Weights of a small audio captioner: decoder activation gelu, 6200 steps.
Rows from block 4 of the audio encoder of a small audio captioner, named by matrix and row number. Rows with one number belong to one channel. Each number is 128 + 24 x the weight over its row's rms, rounded and kept within 0 to 255. All counts start at 0. After the name is the row's rms in percent of the matrix's.
After each channel's rows are labels from the 100 clips, of 14976, where the channel reaches its highest value: "band" is the frequency band that holds the peak. Only what is clearly more common there than usual is listed. The data: synthesized solo parts of chorales (CocoChorales). In brackets: how many of the 100, against the usual share in percent.
# convs0: first 3x3 conv (encoder.blocks.4.convs.0.weight, 96x96x3x3, each kernel summed), inputs 0-95
# convs1: second 3x3 conv (encoder.blocks.4.convs.1.weight, 96x96x3x3, transposed, each kernel summed), outputs 0-95

convs0.92 105 [132 133 108 100 133 143 144 128 122 139 100 135 128 129 135 129 126 163 150  89 145 128 128 126 128 142 107 108 113 117 121 168 167 128 133 145 130 125 122 108 123  92 128 129  97 105 126 124 110 128 142 151 166 148 236 126 172 118 168 140 115 105 166 165 147 140 133  93 111 167 114 147 134 128 141 122 128 126 119 111 128 130 124 131 133  96 122 122 135 111 191 216 134 131 156 115]
convs1.92 082 [120 120 128 115 109 129 123 100 136 103 155 126 118 120 114 141 114 147  59  83  88 128 129  98 169 143 139 114 125 117 124 128  93 128 117  61 119 140 146 128 144 126 171 159 138 128 110 102 135 168 126 128  94 164  59 137  84 137 114 110 130 128 126 134  82 149 151 138 132  92 153 130 187 149  79 138 103 135 108 141 143 132 130 121 104 134 128 123 165 136 116 100 138 162 123 136]
band: 1000 to 2000 Hz (45 vs 18.8); 500 to 1000 Hz (43 vs 15.6)

convs0.25 107 [119 133 141 127 113 116 151 148  81 132 114 128 138 128 145 122 136 128 129 111 131 133 128 111 133 122  98 117 135 138  69 116 122 142 154 143 147 111 122 143 146 143 139 127  24 129 136 127 104 133 118 111 133 116 122 155  80 130 150 152 128 110 116 119 129 112 128 141 128 139 120 142 146 124 128 126 136 131 117 195 134 128   1 109 120 128 108 152 135 160 106 117 118 128 130 157]
convs1.25 104 [122 177 121 109 128 114 153 124 135 131 167 115 151 146 117 101 134  68 129 129 119 136 142 156 120 120 139 136 124 131  92 133 159 133 118 131 129 128 115 139  95 110 132  99 106 124 108 114 117 160 139 127  87 105 202 132 132 150 136 124 116 207 109 115 130  99 146 125 143  86 131 142 127 116 122 113 111  92  98 102  85 117 121 144 167 105 124 120 118 207 169 121  97 124 131 123]
band: 1000 to 2000 Hz (40 vs 18.8); 500 to 1000 Hz (34 vs 15.6)

convs0.76 105 [133 132 120 135 158  97 128 105 225 134 100 132 122 128 161 151 129 115 152 130 127 137 121 132 117 130 128 121  80 127 109 103 147 139 117 128 127 128 144 147 133 126 129 140 118 147 135 124 118 114  99 127 163 140 132  55 110 128 160 150 112  81 127 128 125 117 135 133 155 139 140 157 135 131 164 100 128 124 123  52 141 126 168 113 174 127 128 106 128 120 102  97 125 121 101  56]
convs1.76 110 [144 126 128 125 168  98 119 114 143 116 107 127 169 129 109 136 150 143 138 125 115 157 194 109  78 152  72 130 143 101 128 143 137 113 113 145 141 128 163 127 128 150 134 109 148 147 127 132 101 133 154 121  98 135 115 120 183 149 128 148  66  74 144 101 194 121 132 126 151 131 130 125 128 158 103 120 156 130 120 101 161 162 120 130  89 129 140 122 144  85 147 132 123  87 147 154]
band: 1000 to 2000 Hz (42 vs 18.8)

convs0.94 146 [124 112 118 112  79 136 109 104 133 104 100 129 140 133 127 145 158 143 135 169 130 139 128 129 120 131 128 132 127 147 126 185 147 141 129 135 125 116 138 127 128  91 147 124  72 125  98 130 173 135 128 142 118 128 129 116 162 172 127 133 119 147  89 125 148 155 138 166 141 128 128 125 147 112 145 124 139 150 228  66 113 129  77 114 127 135 131 142 145  54 143 159 127 134 137 123]
convs1.94 144 [ 95  48 143 133 149 121  49 102 133 127 117 128 117 142  97 104 128 116 109  69 152 151 132  80 132 123 118 132 117 118 134  98 108 108 114 143 126 105 144 128 123 115  63 165 176 130 100  99 125 140 118 128 166 128 128 115 128 128 146 100 131 140 130 133  85 108 105 101 143  98 110 114 109 130  97 122 135 128 130 123 123 133 163 121 102 129 142  83 104 117  89  93 143 121 121 133]
band: 250 to 500 Hz (80 vs 9.4)

convs0.48 110 [101 168 128 122 117 120  98 129 139 130 158 135 114 128 116 124 162 110  96 102 103 118 109 130 126 155  98 130 120 122 127 137 106 140  90  85 119 129  99 147 111 146 144 140  56 160  93 180 159  72 121  98 134 130 107 139 129 127 113 122 148 141 113 142 120 133 129 137 149 125 135 120 126  97 126 132  89 118 118 141 124 142  28 112 140 134 123 149 139 194 121 128 113 116 147  95]
convs1.48 153 [150 162 121 112  88 148 137 153 125 104 145 117 150 118 134 112  94  91 154 139 132 105 118 140 134 117 109 116 145 125  96 159 177 156 114 117 131 112 125 131 145 150 115 121 156 193 140 144 126 147 128 110 150 102 148 140 124 124 155 119 132 120 130 116 126 103 150 127 153 100 119 125 139 122 119 144  92 102  94 139  43 145  27 117 122 148 123 160 131 164 120 113 105 136 130 115]
band: 1000 to 2000 Hz (54 vs 18.8)

convs0.31 067 [102 150 114 128 128 150 119  89 128 125 116 144 138 128 137 108 155 181 163 157 128 128 181 104 130 101 116  99 128 119 118 110 153 122 196 128 121 120 139 192 130  90 156 143 135 120 107 128  92 140  95 139 123 144 148 125 141 108 186 128 147 163 118 140 164 181 121 167 113 126 157 116 123 131  89 142 170 128 139 152  98 121 118 102 155 128 123 174 127 138 154 140 128  98 139 110]
convs1.31 030 [164 130  91 163 110 128 128 138 128 128 128 128 128 122  91 189 167 103 137 129 118 133  91 150 128 121 132 154 167  95 128 115 128 144 128 128 109 128  25 128  81  95 128 105 117 173 148 128 128 141 106  89 128 171 139 135 128 103 108 128  92 128 100 128 193  90 157 154 127 128 141 141 128 139 141 128 128 109 118 157 128 128 128 150 120 128 128  70 128 128 128 133 128 128 128 128]
band: 250 to 500 Hz (41 vs 9.4); 1000 to 2000 Hz (40 vs 18.8)

convs0.12 116 [135 128 128 135 120  99 135 130 150 137 167 162 128 119 139 132 116 102 125 137 128 128 114 130 103  98 119 127 141  86  94 139 126 109 106 128 152 154 133 113 135 124 153 129 121 162 146 125 238 120  76 118 115 157 179 136 121 151  75 112  88 141  98 141 149 148 106 129 128 128 118 105 161 128  83 128 145 165 180 100 136 128 110 154 128 123 132  80 128 106 129 135 145 134 155 137]
convs1.12 148 [139 105 134 120 153 148 125 147 166 120 134 161 122 197 128 162 117 226 119 109 122 129 127 128 128 106 107 101 106 113 128 131 110 128 108 113 113 179  78 127 117 121 121 147 182 130 159 130 126 117 140 134 129 137 119 113  71 123 116 128 119 133 124 128  58 126 105 112 122 174 128 109  87  99 111 124 135 154 117 129 119 109 114 134 119 100 123 110 134 144 129 100 100  96 118 104]
band: 250 to 500 Hz (45 vs 9.4); 500 to 1000 Hz (44 vs 15.6)