Rows from block 7 of the audio encoder of a small audio captioner, named by matrix and row number. Rows with one number belong to one channel. Each number is 50 + 15 x the weight over its row's rms, rounded and kept within 0 to 99. All counts start at 0.
After each channel's rows are labels from the 100 clips, of 14976, where the channel reaches its highest value: "peak in band" is the frequency band that holds the peak; "top examples" is what is common among them. Only what is clearly more common there than usual is listed. The data: synthesized solo parts of chorales (CocoChorales).
# convs0: first 3x3 conv (encoder.blocks.7.convs.0.weight, 160x160x3x3, each kernel summed), inputs 0-159
# convs1: second 3x3 conv (encoder.blocks.7.convs.1.weight, 160x160x3x3, transposed, each kernel summed), outputs 0-159

convs0.31:50 69 55 30 55 50 55 51 61 84 57 26 43 62 50 50 49 76 45 48 38 27 67 36 45 35 59 23 75 53 51 60 44 47 63 56 37 50 39 77 37 64 35 79 50 56 47 53 61 40 50 51 42 47 89 38 41 44 46 57 41 40 50 57 53 36 91 72 67 29 38 99 40 28 53 88 38 51 59 53 50 56 34 54 44 49 59 46 32 46 60 53 34 45 38 50 46 46 61 58 46 48 88 64 50 50 43 58 46 64 55 37 60 44 20 63 48 45 48 48 53 46 45 60 56 52 47 28 45 55 54 43 42 29 46 51 33 49 68 23 27 50 42 43 50 57 28 53 23 25 47 50 51 70 46 29 53 50 50 42
convs1.31:51 67 26 45 70 52 99 48 50 81 48 57 55 76 42 50 70 35 50 35 38 51 54 45 38 50 53 50 50 52 50 60 25 37 44 64 46 45 51 50 29 45 50 23 77 50 61 56 76 50 51 64 77 86 44 54 54 52 42 56 54 57 38 46 47 61 60 41 16 47 55 57 50 68 53 53 68 45 53 41 40 58 54 41 50 63 28 55 47 59 87 50 47 26 37 57 66 31 70 47 49 50 59 42 32 69 50 71 39 51 44 76 41 52 51 41 53 75 38 64 46 48 89 24 37 93 99 40 39 51 43 49 91 46 66 48 50 61 36 22 40 37 43 50 57 56 57 50 55 42 84 67 37 56 50 63 45 51 56 50
peak in band: 500 to 1000 Hz
top examples: note G#4; note F4; horn

convs0.4:53 55 50 99 50 40 49 21 41 56 48 12 51 20 74 50 51 31 15 54 50 37 62 44 41 96 55 74 46 36 44 50 50 48 50 48 34 52 66 39 62 57 39 36 39 57 55 51 29 46 53 63 69 57 50 62 73 53 52 49 68 50 54 63 53 40 54 54 68 53 62 53 33 53 53 60 53 28 42 50 38 53 50 50 50 50 50 46 37 58 79 42 55 61 43 50 64 68 45 69 50 40 04 62 59 46 52 31 50 23 50 50 58 50 47 50 51 50 43 76 47 46 50 61 51 40 46 91 06 15 48 34 49 43 50 08 63 58 57 44 29 58 80 33 46 41 35 56 51 50 91 38 59 42 50 48 47 42 32 35
convs1.4:47 99 48 27 64 47 46 50 46 31 31 50 77 50 49 50 44 40 40 45 33 99 50 50 63 43 61 11 48 50 47 58 57 58 51 62 45 64 55 82 80 31 73 55 65 60 50 58 55 67 74 63 51 50 38 50 58 65 54 46 47 74 51 52 32 54 26 53 50 47 71 53 52 79 30 43 50 57 50 76 88 55 47 55 73 48 49 62 32 45 52 50 86 51 67 58 28 47 39 50 31 99 57 19 55 45 58 49 50 50 48 65 54 53 50 44 35 47 42 60 42 51 49 19 36 54 49 67 54 52 50 61 42 50 38 44 50 46 40 38 37 43 51 49 48 47 61 58 53 00 44 50 67 31 50 50 56 46 50 38
peak in band: 0 to 250 Hz
top examples: note G#3; bassoon; note A#2; note F#3

convs0.104:48 79 26 71 57 55 59 55 42 07 48 52 39 50 32 51 52 36 00 59 73 52 65 49 46 38 41 40 62 89 86 47 50 40 50 82 46 51 44 38 37 13 36 53 39 48 43 48 42 52 52 51 71 45 29 35 48 52 27 55 52 58 47 54 51 50 67 48 25 53 49 43 47 48 56 40 38 59 51 47 56 50 67 01 42 50 50 60 25 40 22 48 52 54 53 44 48 58 62 99 28 45 65 46 59 50 50 93 37 38 62 48 50 49 50 52 50 51 52 77 49 42 87 48 45 52 50 45 63 56 51 58 40 45 71 00 48 57 37 39 43 50 48 50 50 50 50 61 47 50 59 29 46 30 50 59 50 50 51 58
convs1.104:34 38 57 16 40 50 63 54 81 99 50 50 50 50 55 17 52 41 55 58 50 46 50 48 50 50 41 50 50 48 50 64 37 50 15 50 48 50 67 50 50 50 43 34 42 50 50 62 49 52 50 49 27 50 57 34 50 47 63 86 50 55 49 54 61 73 48 50 50 50 54 65 50 50 09 50 50 62 30 37 50 44 48 39 50 50 47 50 61 50 49 43 37 50 36 16 54 45 60 28 50 81 50 27 35 54 50 50 46 50 45 65 88 33 25 65 65 69 53 72 61 50 93 50 53 36 32 50 85 37 50 50 68 50 41 00 50 35 50 45 50 50 50 29 50 46 50 50 58 37 51 50 55 41 46 50 52 67 50 17
peak in band: 0 to 250 Hz
top examples: trumpet; note G#5

convs0.16:47 96 57 34 50 15 50 57 47 65 49 50 55 60 99 60 50 18 22 55 58 45 40 61 36 49 50 55 27 44 59 41 61 19 48 86 38 48 84 55 46 50 48 27 50 50 53 51 48 58 55 39 73 36 54 37 54 64 50 85 65 52 43 62 47 42 60 48 58 47 61 38 54 35 65 38 52 75 36 50 49 38 53 54 41 53 49 46 46 68 28 56 50 55 25 50 51 42 60 77 58 45 45 43 33 50 58 43 61 50 65 50 46 58 35 06 25 58 50 48 56 65 75 35 43 64 64 40 25 41 50 73 84 44 62 32 61 45 17 80 32 40 56 63 50 35 45 59 49 45 49 53 37 59 59 50 72 81 24 47
convs1.16:50 99 64 50 97 50 56 37 54 99 53 51 54 26 47 52 50 53 57 23 14 42 57 60 62 26 71 38 41 54 49 57 10 10 38 53 48 58 50 56 52 27 48 31 50 30 42 53 49 52 33 35 42 50 42 80 50 48 62 50 46 72 59 47 54 74 57 41 42 71 55 45 50 61 46 52 47 51 50 63 51 50 50 45 52 45 50 65 30 40 40 44 36 64 42 41 33 39 65 32 61 36 50 48 57 57 54 56 82 43 37 48 37 83 47 56 54 38 78 94 46 50 50 56 67 49 79 55 50 34 51 46 35 61 64 42 55 37 38 55 37 39 39 42 57 41 53 46 54 10 53 50 47 59 56 47 47 52 49 55
peak in band: 0 to 250 Hz
top examples: trumpet; note F5; note D#5

convs0.19:46 50 47 69 51 35 50 52 41 46 48 48 65 65 65 67 50 52 00 45 46 33 58 44 66 51 56 26 68 80 38 51 45 71 55 72 34 36 46 53 08 36 62 50 50 45 50 40 37 50 44 37 50 36 56 50 83 82 41 35 49 54 37 64 25 77 36 63 34 50 52 63 42 53 56 43 60 54 93 55 58 76 51 60 12 50 50 51 50 50 64 37 75 48 37 50 41 37 57 23 54 51 50 33 35 50 39 12 48 50 53 40 43 46 46 50 50 63 50 53 51 33 40 40 62 45 39 30 60 50 68 23 47 40 35 29 39 31 50 39 09 44 54 24 68 40 25 51 67 34 83 47 86 57 41 60 60 39 44 40
convs1.19:37 22 43 68 50 33 22 33 28 42 45 68 46 46 50 35 48 75 51 46 56 49 25 46 48 50 22 53 83 55 69 47 28 56 45 49 71 58 54 62 53 90 57 43 61 59 42 38 59 63 51 47 50 50 69 56 49 52 42 55 54 71 59 63 42 50 78 50 66 53 50 82 33 53 51 85 53 58 50 61 49 22 50 53 67 69 48 87 38 65 50 69 43 74 55 54 53 90 66 58 64 49 45 43 56 41 47 82 20 49 86 56 43 50 71 58 62 64 47 50 70 44 89 47 68 60 53 64 32 58 91 54 60 33 63 45 68 50 70 68 42 50 57 53 54 46 42 82 77 36 59 65 54 38 49 42 49 46 59 52
peak in band: 0 to 250 Hz
top examples: tuba; note B2

convs0.57:44 45 52 52 52 41 50 46 50 66 49 50 50 48 25 57 65 50 99 50 61 58 36 31 65 49 50 51 43 63 55 40 53 84 32 50 71 21 19 34 55 37 52 45 54 63 47 53 56 69 66 74 59 34 52 38 34 41 57 54 41 52 31 48 38 46 51 33 68 60 37 45 56 36 60 50 49 50 97 47 40 40 43 50 00 16 50 31 99 50 81 33 24 27 58 50 29 59 45 47 50 59 52 68 44 47 44 60 56 33 34 59 46 46 17 49 65 61 50 56 51 42 59 50 58 89 66 36 50 56 44 66 50 47 50 39 36 63 45 47 50 35 72 46 40 42 37 52 22 71 62 41 77 63 56 50 61 44 44 50
convs1.57:61 61 48 50 82 71 48 50 62 43 49 37 28 57 58 59 76 50 68 52 54 22 51 58 29 32 64 76 38 39 55 53 50 52 26 78 39 55 48 51 57 43 51 65 56 72 57 50 41 39 50 37 71 56 39 00 71 57 50 52 53 32 47 57 25 57 45 64 38 18 50 33 52 49 36 50 53 61 63 66 42 50 40 51 26 50 79 67 35 49 72 78 68 43 45 48 04 50 12 42 45 47 50 58 37 35 50 52 34 53 43 49 86 29 40 55 51 49 50 47 41 46 57 48 35 50 61 74 27 66 27 38 43 37 64 60 39 58 41 69 59 38 50 80 48 50 53 44 59 51 24 50 21 80 44 70 20 27 57 55
peak in band: 1000 to 2000 Hz
top examples: note A3; note G3; cello; tuba

convs0.114:72 68 25 38 56 27 51 56 57 60 76 37 45 48 68 54 37 55 99 50 48 50 74 43 54 71 50 39 20 28 58 50 47 60 45 57 46 46 31 70 19 45 47 42 43 49 46 41 58 58 50 46 84 59 62 68 56 50 46 42 50 47 55 44 79 50 55 45 56 51 63 58 30 50 43 65 54 52 53 65 50 50 30 35 44 44 50 50 52 50 47 50 48 64 54 48 18 38 50 38 58 12 49 19 37 53 85 64 58 13 19 53 34 50 66 50 41 39 54 42 45 53 33 46 54 50 70 34 69 46 56 51 36 52 46 64 20 56 37 46 99 51 52 49 34 40 33 50 57 78 55 54 51 70 69 65 50 47 50 72
convs1.114:90 46 67 48 53 50 46 31 81 13 62 39 52 37 50 30 59 99 57 27 32 34 31 58 42 59 64 39 42 28 35 50 45 25 41 78 90 50 52 42 45 35 51 31 65 50 59 42 42 40 08 32 40 47 48 09 50 51 33 43 43 50 43 42 59 51 42 66 47 50 49 53 43 52 22 53 43 42 70 41 52 46 47 37 55 62 33 58 49 53 66 47 38 59 50 65 54 49 39 50 63 50 35 78 50 50 22 50 76 55 46 45 53 32 50 68 55 26 52 50 56 50 45 43 50 47 44 44 37 35 50 40 30 50 50 47 51 73 66 52 45 50 63 50 41 52 42 45 03 15 60 43 59 52 39 51 50 72 52 66
peak in band: 250 to 500 Hz
top examples: horn; note G#4

convs0.98:48 39 45 13 32 43 35 46 40 53 51 41 47 32 51 48 50 51 34 50 60 46 29 54 63 47 50 65 41 50 57 78 57 37 50 49 33 50 64 50 63 81 20 33 47 50 50 56 51 58 40 33 66 87 52 07 53 38 50 50 49 50 57 43 58 47 51 60 40 34 57 99 63 54 47 45 55 55 50 50 51 56 44 65 52 55 47 50 59 52 55 59 53 50 52 52 45 73 46 44 46 57 20 29 80 55 43 99 49 49 57 97 50 50 63 43 54 53 50 51 46 47 44 43 50 73 55 47 14 34 28 75 69 37 43 57 46 46 55 53 00 26 50 41 50 51 40 59 28 48 43 49 57 91 50 38 59 49 77 64
convs1.98:12 35 32 38 50 50 28 47 48 43 60 57 36 53 36 42 61 46 54 51 28 38 36 86 36 44 62 53 41 87 34 45 39 60 45 20 40 62 54 32 86 55 73 36 45 68 71 42 39 52 70 00 56 67 75 43 39 73 48 58 49 56 44 60 14 49 51 84 42 54 53 36 53 73 67 50 55 48 14 59 39 66 14 72 54 54 24 33 44 66 62 64 42 32 56 57 47 57 59 60 71 47 23 34 65 64 58 25 50 36 29 44 57 47 49 65 44 47 59 51 49 52 43 54 46 70 55 48 57 49 53 50 49 61 47 60 60 60 59 45 86 57 40 62 40 67 43 56 42 46 49 71 38 65 76 47 46 49 55 21
peak in band: 2000 to 4000 Hz
top examples: note C5; note D#5

convs0.50:50 28 99 38 49 64 46 56 22 55 56 49 53 45 36 51 71 51 52 37 23 84 28 60 57 44 50 49 45 37 40 54 63 60 65 38 39 99 42 69 24 62 51 53 49 45 42 46 57 56 55 31 53 99 46 54 26 55 52 56 56 44 69 50 53 54 47 36 45 49 40 36 84 54 65 40 47 54 39 52 50 56 60 51 52 55 53 57 78 50 55 49 44 52 63 50 43 22 42 53 57 52 49 46 49 46 25 92 42 39 83 60 49 29 49 28 43 35 46 47 52 53 12 50 32 48 62 61 62 27 74 37 52 51 60 51 41 45 62 65 49 52 59 37 42 52 58 50 83 69 74 56 50 30 50 57 73 55 46 50
convs1.50:52 38 50 50 63 50 51 79 51 35 52 50 50 50 48 48 85 00 42 40 45 36 46 50 51 23 20 74 26 33 56 11 77 69 57 41 15 50 39 57 16 46 50 50 73 26 66 50 34 39 78 52 66 38 42 77 53 60 62 50 57 50 30 33 46 42 48 53 49 37 74 33 31 69 40 53 50 50 76 37 50 41 57 50 50 50 52 34 50 37 52 60 64 35 50 50 43 50 39 50 49 37 31 48 50 54 26 41 70 65 50 16 54 50 50 50 55 46 39 71 67 45 57 47 50 47 56 50 81 66 31 39 31 52 44 88 50 19 69 58 16 67 46 50 50 61 50 50 48 50 50 50 30 62 50 36 52 16 62 50
peak in band: 250 to 500 Hz; 0 to 250 Hz
top examples: violin; note A#4; note D4

convs0.67:61 10 38 36 56 62 43 33 54 55 51 28 41 36 50 33 41 59 48 62 58 86 83 50 37 40 50 34 54 41 90 53 50 62 45 80 31 54 65 83 76 53 54 54 57 39 30 49 44 59 64 50 56 20 60 50 57 57 52 46 53 40 21 64 51 51 43 24 52 62 62 56 67 40 99 47 83 59 39 48 38 51 15 59 50 44 50 45 65 57 50 57 49 74 37 50 40 29 55 72 60 66 39 42 47 43 45 64 31 50 35 60 47 29 54 56 32 60 50 60 50 53 75 31 32 53 48 62 26 60 70 88 43 43 28 50 22 50 35 49 49 44 66 26 51 59 83 51 33 51 73 57 51 52 63 50 53 50 44 28
convs1.67:48 55 43 47 62 58 10 35 41 63 47 36 70 50 74 72 82 99 50 41 52 50 41 49 45 57 71 50 68 90 41 53 50 56 36 23 61 44 49 41 77 50 41 27 38 58 50 54 49 10 80 44 49 54 58 45 42 61 67 65 73 50 50 46 44 52 54 52 72 57 50 45 55 68 49 36 61 48 44 37 50 50 47 67 32 09 30 53 42 31 60 82 90 56 37 52 61 47 46 33 50 40 49 57 53 41 15 55 43 40 42 51 61 55 42 46 68 52 81 47 65 51 33 45 51 49 57 33 56 61 58 31 74 50 44 49 40 48 50 30 50 50 53 66 04 54 48 65 58 49 47 57 75 58 51 50 47 52 35 39
peak in band: 2000 to 4000 Hz; 1000 to 2000 Hz
top examples: note D#5; note F4; flute; note C#5

convs0.159:49 39 31 77 74 29 46 60 58 50 54 50 50 59 57 61 55 60 50 50 59 58 45 67 81 39 50 31 55 53 53 63 50 58 50 44 74 50 58 46 43 97 43 58 50 51 45 57 29 62 50 22 49 52 51 28 65 62 35 46 73 50 66 48 49 23 62 00 95 22 40 60 55 47 39 41 55 74 34 63 50 44 67 54 74 51 50 52 45 45 38 44 06 50 38 46 38 64 20 29 50 42 20 77 29 65 50 45 50 50 58 49 41 42 39 49 35 39 50 20 50 65 50 59 51 50 39 27 09 25 49 31 58 48 49 53 43 47 25 63 35 43 52 43 29 47 40 50 50 51 41 15 55 50 47 76 38 50 55 60
convs1.159:61 50 45 41 62 88 44 50 81 09 60 71 29 47 53 63 43 41 57 50 52 50 43 44 02 44 55 22 38 50 30 31 42 61 38 45 44 40 42 44 54 64 54 36 41 43 60 66 99 66 55 26 50 50 50 63 53 46 47 44 49 33 36 52 57 55 31 49 51 63 30 34 65 54 62 78 55 37 59 50 50 53 56 26 38 50 41 50 67 50 41 37 53 59 76 71 46 23 86 67 45 59 45 51 48 50 56 74 50 72 27 20 85 57 35 42 64 47 19 50 62 39 56 56 63 40 61 50 57 89 60 64 34 47 63 59 56 56 52 66 24 50 66 40 50 63 59 68 51 42 45 48 43 09 42 51 61 58 33 51
peak in band: 500 to 1000 Hz
top examples: note C#3; note F#3; note G3; bassoon

convs0.61:45 90 14 41 47 53 52 51 50 69 61 16 44 44 66 43 37 50 81 50 31 50 65 78 48 64 50 40 52 43 62 66 55 85 53 56 60 50 40 65 67 41 37 45 38 54 34 28 35 25 37 22 64 19 41 50 39 63 50 56 50 52 60 50 80 55 53 59 50 50 40 60 05 42 29 42 63 58 55 63 62 59 49 70 60 65 28 42 60 51 56 58 67 66 50 50 58 56 56 98 46 47 36 41 55 50 44 83 37 61 49 50 48 60 64 40 55 49 50 36 50 38 62 50 59 49 50 53 20 47 23 51 57 33 45 65 22 50 68 50 31 62 84 55 36 50 50 38 15 73 56 37 41 50 53 30 42 52 87 37
convs1.61:46 65 52 53 53 56 51 50 59 32 46 31 76 58 50 61 81 50 62 48 84 37 00 57 45 40 44 49 36 82 56 54 50 41 41 33 70 45 55 40 42 59 27 38 81 73 47 53 88 56 36 66 28 45 67 42 70 42 68 49 47 82 47 52 48 58 41 47 56 46 48 53 10 53 36 40 61 66 60 41 51 48 66 38 68 38 41 58 43 54 52 49 31 46 24 38 53 65 38 42 48 60 13 42 51 52 86 61 21 41 35 78 35 62 45 51 58 45 37 75 74 61 51 27 19 39 38 50 38 38 49 45 51 40 45 64 54 46 50 20 49 41 48 58 52 08 37 51 56 45 55 58 37 50 83 62 36 46 55 58
peak in band: 1000 to 2000 Hz
top examples: note C#4; bassoon; note C4

convs0.103:47 45 77 63 63 42 46 47 50 58 60 34 51 52 36 54 53 53 27 49 59 60 69 33 60 62 50 46 48 32 85 49 54 84 50 42 45 52 46 44 51 00 61 54 48 50 61 60 64 50 57 66 43 48 64 67 61 43 54 50 64 61 32 49 53 61 31 48 48 50 50 59 66 32 41 31 58 53 50 41 54 72 69 42 44 24 47 80 60 28 53 53 45 22 72 52 51 37 50 36 50 55 43 57 31 50 99 46 60 08 48 43 31 53 43 53 54 44 50 39 37 44 50 50 50 50 50 15 83 38 59 42 46 71 51 35 43 50 52 31 71 63 59 49 38 39 52 50 51 55 54 57 50 48 53 39 94 66 51 49
convs1.103:99 39 52 60 30 50 15 58 56 29 47 51 37 37 70 39 63 52 51 46 54 35 38 51 44 50 64 42 31 01 51 29 33 31 56 77 34 53 42 50 42 39 35 45 50 29 35 49 32 46 48 48 44 48 49 40 48 38 44 51 38 43 50 63 52 60 54 37 37 47 50 60 33 51 34 51 52 35 44 54 39 23 48 14 51 32 51 17 61 51 47 24 13 48 33 31 45 67 56 45 63 68 85 63 91 33 01 49 48 44 50 47 46 23 48 45 41 49 45 38 39 50 52 38 75 31 32 30 43 62 50 36 29 47 57 49 42 52 63 44 66 53 42 30 54 52 43 50 66 45 56 42 45 43 34 48 29 49 48 61
peak in band: 1000 to 2000 Hz
top examples: note C5; horn

convs0.68:42 77 38 50 46 68 39 60 53 50 50 55 42 50 56 50 52 40 24 74 49 56 59 25 43 51 50 46 54 31 40 47 44 63 26 54 60 27 36 00 61 95 69 39 65 46 26 48 64 50 50 62 47 42 58 39 15 67 61 36 60 57 43 47 68 54 33 50 42 26 45 54 66 44 09 41 39 50 50 34 45 91 52 49 73 52 43 50 66 58 60 50 53 36 51 47 54 53 53 75 52 50 51 46 50 50 48 54 48 31 59 46 34 48 49 47 65 60 49 50 88 52 45 45 52 45 48 37 32 33 52 56 58 56 48 20 50 27 65 07 52 74 44 50 50 44 52 66 74 47 13 62 55 03 58 33 35 47 36 75
convs1.68:64 55 39 50 59 76 50 57 61 50 52 19 67 58 81 50 50 48 87 61 55 49 48 68 48 49 60 50 13 48 35 60 53 98 58 45 45 50 60 50 47 83 51 48 52 49 48 50 64 40 58 45 46 42 58 41 50 42 47 47 50 63 66 27 47 32 34 57 62 57 28 39 55 70 56 31 53 50 49 44 44 43 17 46 42 52 54 23 49 72 41 56 48 57 49 50 46 48 44 36 57 50 46 44 25 27 52 51 39 50 39 62 20 56 68 30 55 91 29 50 75 84 49 26 57 42 57 30 32 64 19 50 28 60 52 31 28 48 13 57 56 52 71 73 50 50 54 46 45 39 58 66 39 46 40 52 46 83 77 93
peak in band: 1000 to 2000 Hz
top examples: flute; note G#5

convs0.0:52 99 39 27 65 81 23 71 57 63 53 53 51 51 25 47 52 50 12 67 49 32 44 53 64 56 50 53 27 32 45 53 43 38 50 89 57 50 59 50 42 55 49 46 60 58 35 45 55 24 51 57 91 68 57 46 41 47 50 84 55 56 41 54 54 47 63 43 58 58 48 46 50 60 54 50 50 86 50 50 39 51 47 32 67 53 52 55 50 50 65 49 50 49 48 50 59 52 46 05 50 43 45 77 43 50 52 32 49 51 34 40 59 34 37 45 50 86 33 99 50 65 63 50 44 57 40 53 37 48 37 54 60 43 48 25 44 63 51 48 41 37 58 48 52 67 61 72 00 50 31 43 47 61 41 50 32 46 50 26
convs1.0:50 54 50 41 99 50 90 50 52 97 77 50 64 41 50 65 50 58 50 47 72 18 50 36 81 50 50 50 19 50 39 56 50 52 50 99 50 46 50 50 46 50 79 45 50 48 49 64 82 68 53 50 89 50 43 50 50 50 52 61 58 58 50 48 45 51 50 50 50 58 50 60 50 35 50 36 45 50 56 47 53 50 57 46 40 35 50 50 41 29 42 55 50 62 51 37 50 65 50 59 50 25 15 50 45 50 50 67 50 50 50 50 60 53 54 50 25 55 66 99 72 66 50 50 47 50 46 50 23 53 50 52 34 34 33 04 51 51 45 68 50 50 43 50 50 50 50 50 45 50 40 55 50 63 50 50 19 64 31 44
peak in band: 0 to 250 Hz
top examples: trumpet; note F#5; note G5; note A5

convs0.135:54 23 28 99 45 96 48 50 50 50 41 76 50 55 50 50 54 41 61 54 74 27 69 36 71 46 50 18 40 41 60 46 61 56 50 50 39 45 65 68 35 16 59 56 52 48 33 44 47 50 50 81 45 19 43 57 58 50 50 43 50 56 37 37 46 39 46 49 45 56 61 47 54 48 50 43 67 58 50 29 51 44 20 49 50 51 50 40 81 40 28 47 77 48 54 50 78 60 40 26 41 54 45 52 70 31 49 46 66 48 51 50 43 58 50 55 41 73 50 56 50 56 50 55 50 50 39 43 51 41 13 62 60 64 42 45 43 36 56 66 00 49 64 47 41 50 23 56 48 48 00 46 51 48 33 44 18 47 41 41
convs1.135:50 29 35 35 75 28 51 52 48 40 54 74 20 52 64 42 50 57 51 69 67 37 55 46 40 45 50 58 39 33 27 37 44 15 52 36 47 37 00 38 36 53 38 62 43 36 46 54 64 72 58 00 50 55 47 26 52 37 38 41 53 32 50 44 58 38 54 35 57 58 64 47 37 57 48 42 49 47 34 47 43 62 50 32 19 36 49 64 40 29 59 62 40 38 65 22 39 58 54 65 49 54 71 41 61 75 40 59 49 50 46 43 40 52 61 63 49 58 39 40 73 62 61 42 34 52 42 66 38 78 45 67 54 74 56 47 52 46 99 39 50 42 44 47 29 48 54 35 22 47 58 46 30 41 56 62 22 50 37 24
peak in band: 0 to 250 Hz
top examples: tuba; note G#3; note A#3